Rows from block 8, named by matrix and row number. Each number is 128 + 32 x the weight over its row's rms, rounded and kept within 0 to 255. All counts start at 0. Numbers have three digits each. After the name is the row's rms in percent of the matrix's.
# convs0: first 3x3 conv (model.decb.0.0.convs.0.weight, 64x128x3x3), inputs 110-120, a 3x3 kernel for each
convs0.0 100:144109130154120100104089122091171134049089020105123098097183119113201116135188172094074079124128116123113069137117092128183228102103150111144198115079124180162166144100062105110102144180154069162171061097081106133102148202108120144086121108114084057104142108071055108104080113092138141118124124067
convs0.1 076:131159169049098145059115171112146163104195183123185162117111121144096093148140120131121086119106106096101124128093111104126134165170075086153147079185127091164125166140125172170148198190115090091153094151161128137147075081134044120190116171157172151146101117153145111115121179205147174141026097146
convs0.2 091:076070109081055098124133140140121129152122133141105142074122215076109198085119173116129155110112151127129157100086102143098109130097119090089150132115143124127149129163169079142172079117140124099074150122087155109069140103099164120109168137121124088087179133110148138100083102104097116121215185162
convs0.3 108:167154162147114130146105097098155151125156165152129164116122180112086159132152073126124084130127097103111091113116080129051080114057119132091083110040065120095111124181176164139114121046092148098072144101133071085208154179183169161114121118097108131168077100151109067122162147088109131112103076027
convs0.4 108:117169088110175130104177156103107101181156143134119137100109129100102155119063093117076058172143071161170146128155140098124133164148124106172127093158135021074102127125109163129132111120117107150152129111151120109124129107113163125142137150131122043076139113068152131118126158198155142102205146152
convs0.5 087:097133123138134124115153146102041103065013100137100161074107141093135142090150152212129052172074000197102056135121128163125095126098089120099125137142150094101136171095116185096109158126159088107128080085127079092134144143128138113110110088093111128147158133148131156189134160142121118130096129148
convs0.6 103:147140087166152091088047052090109105143155130171152119149150178115151162123116102082019049148120126172179154076120123080132112129180177136136128126134130126110116045056121068105115113128131137111088191143083172103085183174118189198108178153086140130129159157131089129166144083059169085102169123136
convs0.7 103:120070099156150121116102102101072058117113093145137106112071114104106169122134214119156177124122113174128065109166235103064062156153131201071128182161167133133135114115078119118070136101067126089108149124096144130082083127172114104123134127102104144112069065093126131051136107171109125111141149140
convs0.8 080:106108102132126130140123150114115118106140134157198171164166093161139110160168151161111079166139103125117097095080092060072089114137158083128136133117143151141119116114146152147140162157149129176131139114140160149165135142112085135105110159145093069166059084113158135092124174111112126117146172135
convs0.9 114:105095078148138097118130090121110092063130168074132158114174094114160115135117089071110157036064128076079153177109070164148072146194149120086047154180121120119108166141140146180140113146110080099121106121146108096148123121122078135171072121185162138122151138173130164189177134120163072120119142189
convs0.10 110:117189150127179167113126116169136153101064145099102152103093116118104189138101139158108119104103099132162195127172111166151084117111135099189191073142149161140102153139128120131120076094123102092135168148182155129130106174105103137135084113146095104154140182138077109130152170150127127133100163172
convs0.11 094:202182123148124019072098060119135121117135115147158160165182114184226180188192149095120140120135141113128114170179182137153153134161169187178166086128093107138144162116119132100108171152120162158195081138153105119160095138093087063026094111117132158127173116118164171085192169117132111166134143139
convs0.12 104:123096115105065073144125083145129095111090032083063063170132113170107004148136051113100108105118134129149154106082150118169174168150157085034080089057128154150144148149111090085069073068083158151164127156119077062047145128129148126058129095033084117174142092109163127112142142110171082111104107181
convs0.13 093:102113130056063117072058071198136074217136122230120161104133163104108116139128059136133136150142135159139135147134032172068039178146117081107172125092094132142100153187106163152096097139140114088115167093112135093103106091121132134140170135136122148100189139085165182130104024053077085122187188163
convs0.14 099:106144105121165158156200249138112119114103131112078116159127149138143106117152114073056075114104109120126125042078142091150149092158125107160153111174116118145125124103104115093106080086089159138120099132108052127089189142149156108124127104064105145128128090136122122110159165148113113071080080112
convs0.15 091:150173148185168119181164127142123128118075074095089120043098121096087054144122034123110075125127069149152070143152102169171133137130138126158156150136132168119130155109099106065105091087169113169172080116143096146133140161142164172078152174084149150125149148142120097120100080057123163151160165155
convs0.16 096:108142131148191172170196171118115150142120114167102086031103183067088186080083124138119140074065116061051076109113074168149093168157156101134123138107112160113109173178154182150129081069097132110119178119142140102148115088127148104147149092138111146164129146145149130118079116077135149119119078128
convs0.17 093:130097066124132108093121124090093088133142154109151148086106133128097095194122091072079078100099086105112120162117112155102095243225180102079104130114127238160125122143133141124111124106126140123134141120148106123117103128158125134170097136168083142145044108141091083085160151132143147160173142116
convs0.18 108:136120088100150134049145194041106113134129093166108073111140169103123175121097177025076067067099093144147092047066033198190132157123124147161096161169129108118120126162098138162090186135087143150134170116107163084120088149180110123162164120091176139095033102079124160147169136125087110123134156103
convs0.19 107:154099151148168132105124168110115126092152178133142161142066091151121064149120117114137141118124105114128082228119140123139031134104092138075124113155154133108071131143128098137163116124128105075130090103146101083059066094121121218218139202211146161140136088154128154147143151090086123120097126126
convs0.20 099:088077098110083096086019081116113141093083154104104125124162088150196165170164183080101122056047068079092088086074122071119136033050150036105105031044122089021145145189182059164153044093108124112154115100106116069131103083114174131108189150068054146155098057095101158184187197191074091133114132115
convs0.21 071:097143162087106138095111135100093126090119151081132152059034142129091147179156150046036041063040042075048032155162111137118129164206183084138148114130138165169153157159155152157160151161162122117097124142134162198166053072110102091126149156155073128164020053098101077087158174145103157151101119117
convs0.22 080:121132177139082166195148145137145145101119157075104165113145154141146124149153139153149157166178154158162139131083074138082099151109188112014109157095164147164180051080121065035055129087087156126116130114110101133137181229150149195126123108105085104144099096115138105105152117055095066163084162148
convs0.23 073:118160186066103174109114136169108078158074039162125106090077116079044096115070049110139147127164147137152146195229165152165171141169173168164191140113174143140160127110094114081044120123078137110116150081084144121121134129078158129072166152038135092109149103069121129110135112096103144145124143139
convs0.24 078:112157156133136129143122132121140167090144192086142175132146137161157142151151111088108090078071074062072078168118072170102061129106093059096119115106096118087045160174178153163173157170173092097124116107151111103136027057140000067182063106178070101153065105142110133140162133128087102129066106120
convs0.25 091:122068081106067077077200171131180149180186161121163168083103125111117085122175115096090078111081058116054044096088077152123084128170106188152090132144090084164141133140112147106076147144121151101113117119145108154165132159157147133140079121156109134162116087162143102119155124091227243140165096076
convs0.26 089:088085060082077095090057070139118061098075062102068110181108159180114164170124163140150147144145123161149124118103092138128077126141125057100105045101101087125147130154130056095078051065050122098069104079057106070116134094118165120113168139128127111114162101081158106079063074116019077154011089124
convs0.27 106:153125071178176141091140155100122149183134125155105083158115079134107105118148127085139059142128080122116136177132069106128249222174112165096136198148187165143124084110113124100113074135148122068160149046157123059148091126148169184137091100112088118117105109083081075052138116158122124032195132073
convs0.28 091:158127107139153141107115137119119083165166130153175136191230106202245123152174163164154172158150165169173178096113140086115119127162129133151137132166162114150134037000039078034041111092071104173144091137130115135103106124055140156082126152106164158132178199168137155157140094111156153167222154114
convs0.29 122:139140177126104157141107134123152150105129129101102069124093123120160130130148110139188140138121125114075122147130147096081172105063113114076179126146133131139031159111101118159165095170138100023142082161143122181116162155115151139145145118111120140134095064075100060080109102159097038018030000083
convs0.30 106:209173125184151074161156097146126140083092139128134193107119166142115117076100078108142148057121154108138154181115132197126108075107136105107116150091079147128105169171128031135162073135156124007111094100118148163121104124136146106090174156108122206162077153187161117129161101069137094142182156190
convs0.31 124:180182115073175131049171129190147136131122095128146152182084118160080110167153173174129082132124154115129113086047079161187172090078117221182147072105080098114141076115185098109133106116122093106124105111105109111133184102074113155148116160153149128135146107097121100085117124110171084050058136154
convs0.32 110:116118107123142152076168154142044079134109084113140070142128140163072137202141097144166132126155151081094109184131108014094103131137111233145142115050082141048147091091130133122097170105054194122166179121137152085127116123091099089094077061112078089075101192089101123118119134125128110090141084145
convs0.33 105:077102166114071105103118066076100143036087184084149168112112147149117112155170144103059062121065058152121119122099057143136134091139137069083083140105139091145151125135156112130141099136142115114072165167147146171168071073103139126118142184129009145238061031125179082028165188133088063111105131165
convs0.34 106:155178131171163117178131096112100177089061125066149112112104118126106153144093097133105108103115116079101111126110049062114183160120066197191127083107099142184159136153119140123081118138136137144112196146152154158124126131158078129201169180102168082135123193124111127159080084128197184100054129137
convs0.35 096:101114098111168181093173157178124096140096066127166111109138197114091115135110094107114066124111032136105016143148160166080080107129141137147185174113111170115098106103108116085113131056114086118149092129172060059054147179165111152107171240171161132125119129160136107165158106079109163200124075069
convs0.36 102:179170148214176129159071026102129095048101099049083087164183147167171139167144091139141136114125114094100098112104125122098092136139128138087122159081085143107082122118087128146126143152127070079146104056102120089055135212177111179158117147111160142143174119112149095068116166165082076097131126102
convs0.37 090:138137110097142175129180168119121109128147129130145152116143123118122105097082072154126070154109027179147064125141096125115078127110123164190149153169161151119119109086089146130109132087055072128177087166206071075145083134152118187165138189158124095113115086148144127101128145146115116126123112134
convs0.38 104:098082127000011159152118140206142125182174183158164164095083041112108097127105093125128147108137136134148160144128116148132107146133163150072073098105137135110109166170157144182156135131105155132113166162085196140200149173161104176198133153174088151153054133150027157149175157158172090199034206196
convs0.39 109:130105096086105130057068111122129129116147121123134139122166149141161103159152109108106088123108117140139141068032121098114108130122095127094112100144167096102149160080116118043118066049134119148152079131167076100123115120112170191138161162139156199127135160204128160127117118095128092095164098050
convs0.40 118:172134079157107093126110115112168144077156075090137142086145123131176122118170095114118152102098147151124105066142159169113127153142137082184120161165085118145114148119117140104107085118159143174068125218107105164129101084165150125139100176181019128140106150197128082182140114061123098073105102094
convs0.41 107:087130136085129130104130142100072101116103147134109115021113170107122198148103135115142181114136150117125116104088099134113081088103159094155125152190171122091120134152134154150137104130171077076117147099185108129173131136131125133114117122169105068077121088037124118064106152151111135164217190155
convs0.42 105:119121125132094148102098107150102061169099093103140147121103078178102132148057048114145186106135168104128146172165141147142144151172179088136147123065141090097099097159094107162095128138108161123095196127061199139111135080071155075105139129138143130122091170139150141137155090145110094161060146166
convs0.43 104:153156080162118094164107093039107121107165125118134180092057152144129110193147078145080122150129156138138139119176146145173091102080118151255149131197086106107094123100079085126137080135130126186200113193180090124142057027126107102127127136156144089089198157154144158143087131043089076093123142171
convs0.44 077:105127103087089081086091104106175209064151179043105156144106164131094179151104141075068033104088091125138125069140173082144163103149178131144182087115142081104134118142139146155150157159153122075121153073098205136123156167198119136178120098171069134125049089107079107106148155138133124127118125110
convs0.45 078:130139150124105117133120112170097077155098073155107097127156169113147155109122119141161163145146146156153142174114095149108139101140189135040061153076075183175181117103078060012010074024051163122126143059073117102142168124071172115063165126094134119158131090134118127100164136074159158110158153073
convs0.46 091:098109129088127171015046087094059037163136121164173182128144093115138114120123142130131149117137165102133143130171158050080093106108173154142143116138126117130138157144126141156130147165143151123129170172129149155114119100050125128079122134108074137086048140134000052150176129081123072120107183190
convs0.47 092:130083132076086093159155169109097147140149169144164163199125000179107005156080105082112132075132163084142168089137177113145131122118111121125144155158087169134091112134187100123200090113128096133057101110040110131102142097126119164161107193179139149170129099173164129157129102123142104131099111174
convs0.48 093:110121170013077162089098148055098120118111132160104120095141066139077031155070065119092119093105162089129190059083203156138137063135207087204207076123158143125130122123122100133142066088109101136123112120098129119128088076117115069127185144124129143146058097098132143124176145110097106106170089070
convs0.49 110:073160149158229176160120065125112136095132183042114130122093079139105143137164151125150113152113055155114128108122222160094057133166128090000113109116113128130028163167161132151162122104074148101123167141189135112121109145171126151220100135153176153141122111054125099099144132232082147150156177132
convs0.50 105:129151111169181125100112073097114050146151120155135151121120089105146148097143172062099128106122113124122093128126157107089098150110138126119086169145080129154130145127145159167104119107107094113125174121096144116162132105090154162121174147154102098133143101115107115091146151153115100136155160133
convs0.51 118:123100117204166111097150070100093107105131104134143136065134090075100093135086114101013105091000021116080131092110113108185138117126099087079073171233147092170129136091190088035151118052131113187146112210125099175099130143107140146141144169126140139138148155162139116125116155101136149106143159123
convs0.52 097:181134103190192169166169154127162155108156134140169120154142114155138124138199196124119132124093119112084105081134117075206239128139096140149078112177186130168154078123117040108131094105100137155070101174078111164109104128118126134130115067078150163077114137074110162136103092103072107139157101065
convs0.53 099:086066058172183126176221186103078112073072062085136125057082129100136138140157162171159138159160159118141155140133104134119111109136183121141188108147118086107120176136107136126117124122096188183172088156168095132161103098176054000034149137055139098077174143123113144150125122124149122100070137191
convs0.54 102:120130186143214183179217180168160177169135137166096047104062170107101160140084145106139102115160127137173112155092060148135090114114100186060112202074086136074131117149132127126105085070027129089105181099123161113133164137130136181148159155105099130192110069108136127063105135131141090058102159199
convs0.55 112:092200088050196148170117081152161164152103149128149159172074036152050121138094165180187117179183129154124120110128177097058099156169103118177130039088142177136124173114136162096133117130090160185162168052140111037095155163178130118176127147150104126111139172132157107086114061158117150170117151109
convs0.56 105:174170153177130029127120101106067047067062010128141070128084033150110047184130064157155086157136089160171141175128081113166202122134142060109159115094064171072101143142124104073075138122146155129148155173176137177162136154152109108145167197136122106107106106062104074114179186159110169164131090105
convs0.57 085:170176145101077147133121170153102097116094102126095140123147166133104159144108148115125133132142131127126135095120111105085115101069124069082165131015131156067156156152138107116134087082095134129130141107094142094097174190140184183150162161152169158131142100149170146097065128164044108176058134159
convs0.58 090:115103105118112104142144093169115092174127121139121106081095124095130084148206155192168153165131127118066075052079067048083110149185135140152103128126076115169114093099133097102124091094104133160143121167157086132118155133139129127128109127141162163175156179163173147120127147143155171124115129124
convs0.59 102:157072135158029106216091097216159100187191178106103184110163114093184117099162052071117115105117120157151129122153112141131098133135133220109141148044117122088148144159153119186147127161189150071105155123109112144214211178084166196149106126197096129151054095092115114084131143101163175120110148109
convs0.60 116:094132138154166115138146079082094138099096125067147125146163122132189158114145161091086114096115157140127151155113102141154151063073100098154112124144087084129101142164125067116124060097118145133069142131132122086197097105164168129135196152072133149147154174155133156173177118089045092113094134168
convs0.61 113:155163116037098154231217123151126154201128148121121148127112131167087154141120105146154104059124140018089147146126105121137142184188123117140118086042158195145137132155135162142137092097132119120164115048150100145168131129091089117157079057155090134135092151080134118040137167143196169082157071136
convs0.62 090:091110088150182118123140091192127097177128104183152137147170187152158183176165180127000046097000000183082084098110081135147124098092084124131129152189164163150117096058096079060104099057109080123114130153109138144077094068054129135099127130083152179145173197184147165174141144144127136157136148161
convs0.63 123:156106110108123109107098069161196109167121090127105155159225121154157098115107146056126158118182157166159103098166162161123081171120165168102043149094112118127107106112121200157111223107170094208181126158093083172157141201175111165093118138173079139096132148073177133080180173062147069176183145074