Weights of a small image inpainting model: widths [64, 64, 128], 61751 training examples.
Rows from block 2, named by matrix and row number. Rows with one number belong to one channel. Each number is 200 + 40 x the weight over its row's rms, rounded and kept within 0 to 999. All counts start at 0. After the name is the row's rms in percent of the matrix's.
# convs0: first 3x3 conv (model.enc.0.2.convs.0.weight, 64x64x3x3), inputs 20-29, a 3x3 kernel for each
# convs1: second 3x3 conv (model.enc.0.2.convs.1.weight, 64x64x3x3, transposed), outputs 20-29, a 3x3 kernel for each
convs0.3,093,173,185,157,225,158,139,216,150,160,186,223,242,225,216,279,220,168,232,251,291,232,213,200,175,174,160,188,233,192,228,209,128,179,227,174,198,240,212,219,229,173,218,254,239,212,229,190,180,293,223,186,273,186,159,243,137,146,169,236,176,190,316,279,225,185,167,215,224,205,237,197,170,178,240,278,48,158,256,107,133,242,115,267,188,132,205,138,211,166,277
convs1.3,103,184,156,204,156,205,239,71,70,188,222,225,189,202,210,188,216,203,204,244,211,105,234,191,146,194,162,162,195,147,184,218,192,197,194,147,162,128,203,277,118,163,231,134,173,208,197,201,147,204,210,133,231,245,141,232,254,267,180,163,231,143,135,186,166,160,165,173,171,160,211,204,132,246,235,241,216,201,240,251,246,238,222,179,181,232,254,193,287,288,251
convs0.4,097,198,111,211,231,204,232,187,222,230,210,265,251,223,189,222,261,147,244,184,224,276,205,201,254,164,176,279,249,221,223,226,186,171,207,241,207,158,215,150,209,168,220,245,140,167,198,149,71,300,250,196,259,181,179,154,199,216,198,233,181,217,165,138,221,243,200,112,218,258,219,198,183,142,182,230,183,176,175,217,156,156,205,188,279,214,96,191,143,262,181
convs1.4,106,116,157,180,226,224,233,154,249,225,142,178,196,130,234,209,152,200,202,107,132,244,96,146,288,104,187,221,227,199,154,257,235,168,233,232,146,202,220,181,215,238,208,163,181,231,240,179,193,264,252,107,293,262,193,187,176,213,200,223,251,179,205,227,180,231,224,178,233,244,220,236,304,249,243,167,252,265,163,239,163,160,190,245,219,145,211,212,185,206,179
convs0.5,115,190,212,206,211,198,189,192,218,177,135,140,181,167,223,202,160,226,166,209,253,221,248,240,178,135,229,181,249,101,130,216,212,297,208,180,209,207,240,195,219,155,135,228,203,221,271,260,230,198,177,180,239,253,207,99,229,207,181,248,278,92,194,172,228,260,245,180,198,124,141,140,168,171,225,204,235,201,174,209,166,179,255,120,134,117,181,158,114,265,175
convs1.5,113,244,280,305,264,286,316,264,267,226,244,251,227,187,183,187,216,210,191,300,283,196,262,221,176,283,241,166,111,138,138,142,172,87,189,243,200,135,215,238,133,236,228,158,187,228,238,177,151,248,203,180,206,153,119,221,237,249,201,180,216,211,153,193,146,173,177,277,227,182,214,201,206,200,181,216,210,219,228,181,208,232,240,237,238,219,204,201,217,237,203
convs0.6,104,172,194,196,196,225,184,206,143,157,149,190,205,160,249,232,141,208,153,223,256,190,225,228,134,213,231,182,172,123,59,205,217,124,183,69,73,232,228,192,198,208,162,245,262,198,255,253,191,204,231,213,198,243,211,121,190,166,177,182,157,210,186,247,243,255,194,106,78,177,176,229,245,201,185,165,142,197,123,155,216,170,105,186,216,248,316,215,163,128,172
convs1.6,102,262,202,240,261,261,202,251,241,217,105,133,170,197,183,203,226,217,242,141,114,136,205,133,154,288,203,216,221,200,230,231,216,263,239,264,285,215,157,191,227,186,194,234,174,187,198,180,226,193,176,194,186,188,206,236,229,190,184,267,210,249,249,196,162,161,252,187,238,268,198,206,257,200,165,201,165,157,218,173,181,193,197,240,196,229,175,120,249,204,173
convs0.7,112,218,186,250,206,136,282,169,205,252,203,243,163,197,221,171,157,220,216,163,178,190,175,80,279,205,114,284,236,53,190,242,86,203,247,99,185,232,212,153,268,221,198,257,210,241,184,217,201,195,197,133,221,239,184,213,172,187,196,136,133,275,221,210,180,204,264,212,220,95,228,211,101,166,186,113,221,216,173,227,212,256,289,215,113,175,221,219,130,216,198
convs1.7,106,97,109,96,73,169,178,143,235,178,199,201,230,253,211,198,223,176,161,165,197,164,159,191,173,181,198,184,199,166,209,214,240,182,203,166,215,208,259,224,215,224,190,162,179,194,153,267,212,166,220,232,167,196,211,186,182,155,190,180,144,218,160,166,211,191,189,201,166,184,177,200,205,185,227,195,206,182,193,171,163,175,243,197,219,158,210,185,204,210,189
convs0.8,116,186,214,193,198,232,206,232,223,139,237,127,159,239,158,161,218,167,189,228,171,168,214,231,146,208,271,218,108,174,194,131,108,158,130,97,115,207,145,174,233,258,219,197,264,226,246,247,181,217,206,249,207,204,216,239,168,185,240,140,204,154,213,211,192,194,134,216,132,143,271,221,260,263,193,175,215,183,181,176,225,180,147,203,222,193,308,208,235,204,152
convs1.8,100,170,216,242,147,225,203,177,223,193,180,156,163,218,201,180,230,221,178,200,146,208,262,227,248,245,263,225,177,214,250,163,190,230,189,214,231,168,171,173,233,169,186,277,231,217,172,235,202,131,200,203,210,223,170,232,257,246,139,163,201,185,150,181,179,235,245,221,247,214,208,220,204,177,95,124,138,140,133,228,219,220,256,227,160,250,241,202,236,237,234
convs0.9,111,199,197,242,174,231,214,178,212,155,209,146,193,231,147,244,190,162,195,206,275,236,172,217,270,153,235,176,165,217,75,188,265,118,143,204,184,216,222,210,152,190,173,201,236,206,132,116,258,210,199,205,139,194,239,187,149,180,223,242,236,149,103,212,247,198,168,192,152,190,199,160,225,223,201,138,197,149,160,179,172,197,240,208,187,219,250,180,229,181,163
convs1.9,113,150,174,247,189,184,232,219,165,131,236,197,210,209,222,147,193,227,185,214,229,215,266,221,256,172,200,242,170,118,145,181,153,152,170,136,200,236,133,108,150,124,146,229,184,172,116,199,261,126,206,256,161,208,233,99,177,174,161,200,198,243,244,178,144,141,185,185,189,205,213,162,206,230,144,207,250,212,233,178,202,195,232,156,255,178,173,184,171,182,234
convs0.10,103,189,182,205,211,196,176,127,181,160,130,179,97,179,228,236,192,231,215,169,142,122,199,299,261,148,274,202,90,229,206,145,201,204,109,177,191,144,231,158,202,214,202,242,208,176,241,200,218,236,198,216,283,187,182,154,243,235,169,208,193,191,171,219,193,187,183,240,178,168,227,190,211,247,208,48,243,192,153,279,169,128,170,221,260,242,200,192,194,196,110
convs1.10,105,260,224,251,313,220,216,249,164,140,152,235,289,182,219,245,193,212,245,97,144,204,159,174,183,234,188,181,173,156,214,164,117,186,188,175,175,255,238,137,225,222,211,236,295,247,358,279,229,224,207,154,181,157,161,202,207,182,243,241,187,202,194,182,167,213,278,256,259,307,281,221,258,263,189,128,158,127,58,157,218,203,213,240,240,161,210,211,217,185,95
convs0.11,091,241,155,189,223,214,204,243,266,254,192,195,236,186,226,220,182,162,219,212,194,242,209,202,166,245,230,235,103,199,197,48,171,161,125,229,243,198,232,177,219,189,183,228,229,223,263,283,233,200,215,192,227,234,189,170,153,143,195,207,166,204,206,155,166,213,218,189,224,228,213,241,203,196,232,249,186,202,224,250,228,213,252,165,137,193,212,185,144,227,245
convs1.11,087,192,207,130,153,182,97,284,298,184,210,209,209,216,237,325,158,170,207,219,253,231,199,240,221,159,238,213,219,229,189,249,210,194,247,201,195,210,129,209,225,98,192,197,136,215,170,217,193,183,201,123,144,166,114,177,212,210,119,165,226,313,281,298,225,209,236,201,200,213,178,172,193,219,212,204,285,229,251,226,156,261,179,197,107,144,181,190,146,280,316
convs0.12,117,170,124,222,225,193,240,211,235,188,202,198,155,169,225,207,185,226,160,232,206,182,173,190,213,181,241,201,182,111,202,224,154,174,234,217,216,263,193,208,200,204,190,174,186,235,145,147,193,207,206,217,245,257,263,145,188,239,256,178,176,152,147,174,239,221,228,183,208,168,185,153,190,84,106,165,191,228,244,210,236,204,94,185,190,164,189,144,220,198,169
convs1.12,120,217,130,156,173,100,164,122,124,226,198,144,216,149,122,190,132,120,203,237,208,230,175,174,226,118,145,247,188,181,135,210,238,199,188,204,155,262,272,211,267,219,165,228,223,173,167,138,138,193,213,215,204,231,214,192,243,211,189,226,194,200,218,235,224,190,197,162,133,210,183,115,167,165,204,185,197,204,180,184,212,195,237,224,219,178,206,192,197,198,216
convs0.13,083,210,189,178,251,215,193,277,190,248,202,255,137,236,237,94,267,240,131,166,194,275,184,238,229,228,215,215,166,160,216,154,220,254,115,248,234,245,210,183,251,199,172,202,150,161,149,250,291,186,242,231,210,236,227,139,162,167,154,182,212,203,88,89,192,198,164,249,211,214,147,199,201,190,170,169,217,186,145,242,204,190,175,259,204,253,223,146,217,248,233
convs1.13,081,198,191,82,262,200,110,268,224,204,179,175,147,210,178,177,152,146,137,220,246,224,209,212,208,191,179,183,157,160,187,158,162,187,257,272,252,197,182,96,250,249,218,271,197,212,113,148,232,120,103,205,150,235,316,237,205,198,302,309,257,239,287,232,198,168,231,191,225,239,203,205,196,214,261,209,217,171,238,222,203,211,73,236,258,251,244,184,182,161,178
convs0.14,102,196,214,226,196,227,216,265,173,227,237,115,175,281,158,133,253,201,167,118,193,196,210,216,85,255,224,224,175,227,205,139,215,148,148,218,220,197,213,224,163,210,195,165,273,195,109,79,159,272,232,165,128,209,229,185,130,175,176,170,283,121,117,122,229,177,198,276,146,228,195,174,192,255,164,148,207,176,213,187,167,148,164,257,212,209,240,196,298,94,181
convs1.14,104,176,190,121,181,214,156,243,207,221,237,168,92,196,176,79,221,197,171,246,186,147,244,157,189,245,195,171,144,151,159,185,225,176,183,168,154,111,198,171,141,265,208,176,213,218,184,230,282,188,197,211,182,206,225,289,239,235,197,216,187,222,206,202,242,208,157,255,182,77,176,214,153,160,170,204,160,230,215,241,244,209,221,218,227,216,198,237,247,202,177
convs0.15,113,51,243,150,0,218,154,65,207,175,207,177,288,221,158,242,231,198,220,124,187,247,203,216,190,228,262,161,128,231,154,210,212,156,147,210,198,262,151,203,269,167,188,224,159,187,173,273,232,123,193,235,219,248,247,207,184,142,206,185,225,205,190,163,217,249,257,213,172,214,181,198,172,195,215,200,196,212,180,217,271,229,165,171,212,180,228,242,201,199,219
convs1.15,116,224,202,218,201,220,298,226,234,303,190,256,222,167,227,198,177,233,182,197,199,187,186,157,148,217,184,207,209,195,179,264,160,154,267,184,145,220,273,281,199,233,233,181,123,133,192,183,187,153,187,182,142,173,201,255,241,170,129,146,143,183,206,165,182,182,95,175,181,74,214,229,134,154,190,245,176,212,252,188,207,213,217,210,239,202,181,213,197,211,235
convs0.16,100,198,204,202,190,177,254,181,185,267,145,258,179,167,222,113,207,225,166,201,224,166,193,180,183,246,220,242,231,107,214,227,169,196,228,126,152,189,155,152,234,236,205,215,253,140,216,198,175,251,227,217,237,214,224,174,175,200,165,190,176,211,248,260,175,175,165,231,251,170,256,222,203,225,216,214,91,196,221,192,191,207,209,204,141,156,191,275,128,193,232
convs1.16,103,132,152,220,85,151,299,151,201,311,194,201,204,191,196,203,230,199,227,204,258,230,148,233,260,137,168,192,202,181,166,236,210,165,253,263,163,213,216,252,165,125,210,168,190,192,231,184,143,254,220,179,243,257,249,146,114,187,179,206,194,230,211,188,209,179,140,217,176,173,221,214,218,213,215,226,155,160,187,127,138,168,245,216,234,235,186,222,248,241,219
convs0.17,100,192,233,149,207,246,152,235,241,264,196,220,201,232,175,173,224,184,197,177,241,265,176,205,201,228,214,238,146,182,196,184,186,181,126,150,121,237,164,182,248,146,204,229,179,175,211,223,311,143,109,215,131,140,193,216,142,189,287,148,177,211,166,233,179,121,206,203,224,258,234,224,225,156,155,195,216,202,222,171,118,193,281,187,139,217,229,129,205,248,221
convs1.17,103,251,197,235,166,99,218,173,107,235,238,274,248,210,247,208,202,180,153,207,201,203,214,197,211,145,150,195,196,239,304,219,260,301,185,213,244,203,257,249,272,269,245,268,208,119,191,165,145,170,186,172,211,246,287,135,174,229,136,159,215,141,142,207,202,196,200,179,197,214,164,174,217,264,275,234,244,236,170,245,233,185,134,157,199,163,177,233,183,150,242
convs0.18,110,229,165,168,237,116,161,205,169,207,190,151,105,236,223,197,243,193,122,191,200,202,226,212,229,162,186,184,165,164,196,243,214,221,154,136,206,166,132,123,185,232,248,154,141,99,123,191,141,198,224,188,179,217,222,178,226,232,108,183,131,188,209,254,215,191,202,197,242,207,187,207,91,215,232,185,87,196,148,157,215,225,175,193,192,222,164,167,217,252,226
convs1.18,105,223,261,251,233,298,266,246,277,223,217,256,261,169,187,189,106,145,149,266,252,208,221,252,211,224,227,221,133,202,188,92,164,164,110,125,119,279,180,203,142,105,154,163,155,257,226,213,213,223,182,179,180,159,166,207,169,160,251,214,226,247,208,219,217,197,244,177,191,235,203,214,198,211,204,195,186,180,153,213,172,181,201,235,206,240,280,223,213,167,196
convs0.19,063,217,221,287,202,221,264,186,206,223,263,158,175,265,172,228,291,188,242,159,190,203,216,212,159,214,219,140,200,176,233,153,192,216,167,174,211,203,198,171,206,201,168,214,225,168,256,241,227,239,237,243,194,191,216,89,138,105,74,183,193,119,193,175,168,152,194,249,187,210,170,155,203,198,228,193,209,190,155,160,135,134,252,253,257,269,173,187,262,184,216
convs1.19,064,114,156,149,123,175,138,144,192,156,115,163,111,141,213,145,192,265,179,293,253,242,258,258,240,242,258,212,167,196,187,156,217,216,201,279,236,141,195,170,195,199,202,203,208,234,168,187,124,150,131,95,168,194,155,206,167,183,268,205,254,256,214,256,183,194,178,176,211,224,230,228,228,209,218,211,175,197,186,176,166,184,60,177,207,183,238,166,190,218,120
convs0.20,101,183,230,138,194,257,110,164,202,157,200,224,277,211,242,221,241,215,209,241,235,234,266,238,174,248,194,187,193,134,172,194,152,187,185,136,194,214,167,159,231,217,199,243,231,200,223,246,226,199,207,161,246,196,179,197,189,222,241,159,145,170,113,139,246,248,204,150,168,225,155,179,188,194,196,216,170,163,146,145,182,170,86,204,160,238,232,209,224,288,340
convs1.20,104,191,179,215,208,220,178,195,217,246,148,182,179,102,134,193,117,156,185,231,230,243,218,184,189,224,126,165,229,222,281,206,149,221,162,112,231,188,209,146,197,210,187,142,241,252,116,194,191,213,231,171,205,253,214,205,227,200,288,270,229,285,284,232,232,198,206,202,255,238,197,198,155,208,192,198,207,155,174,217,154,193,167,177,161,221,214,198,221,107,171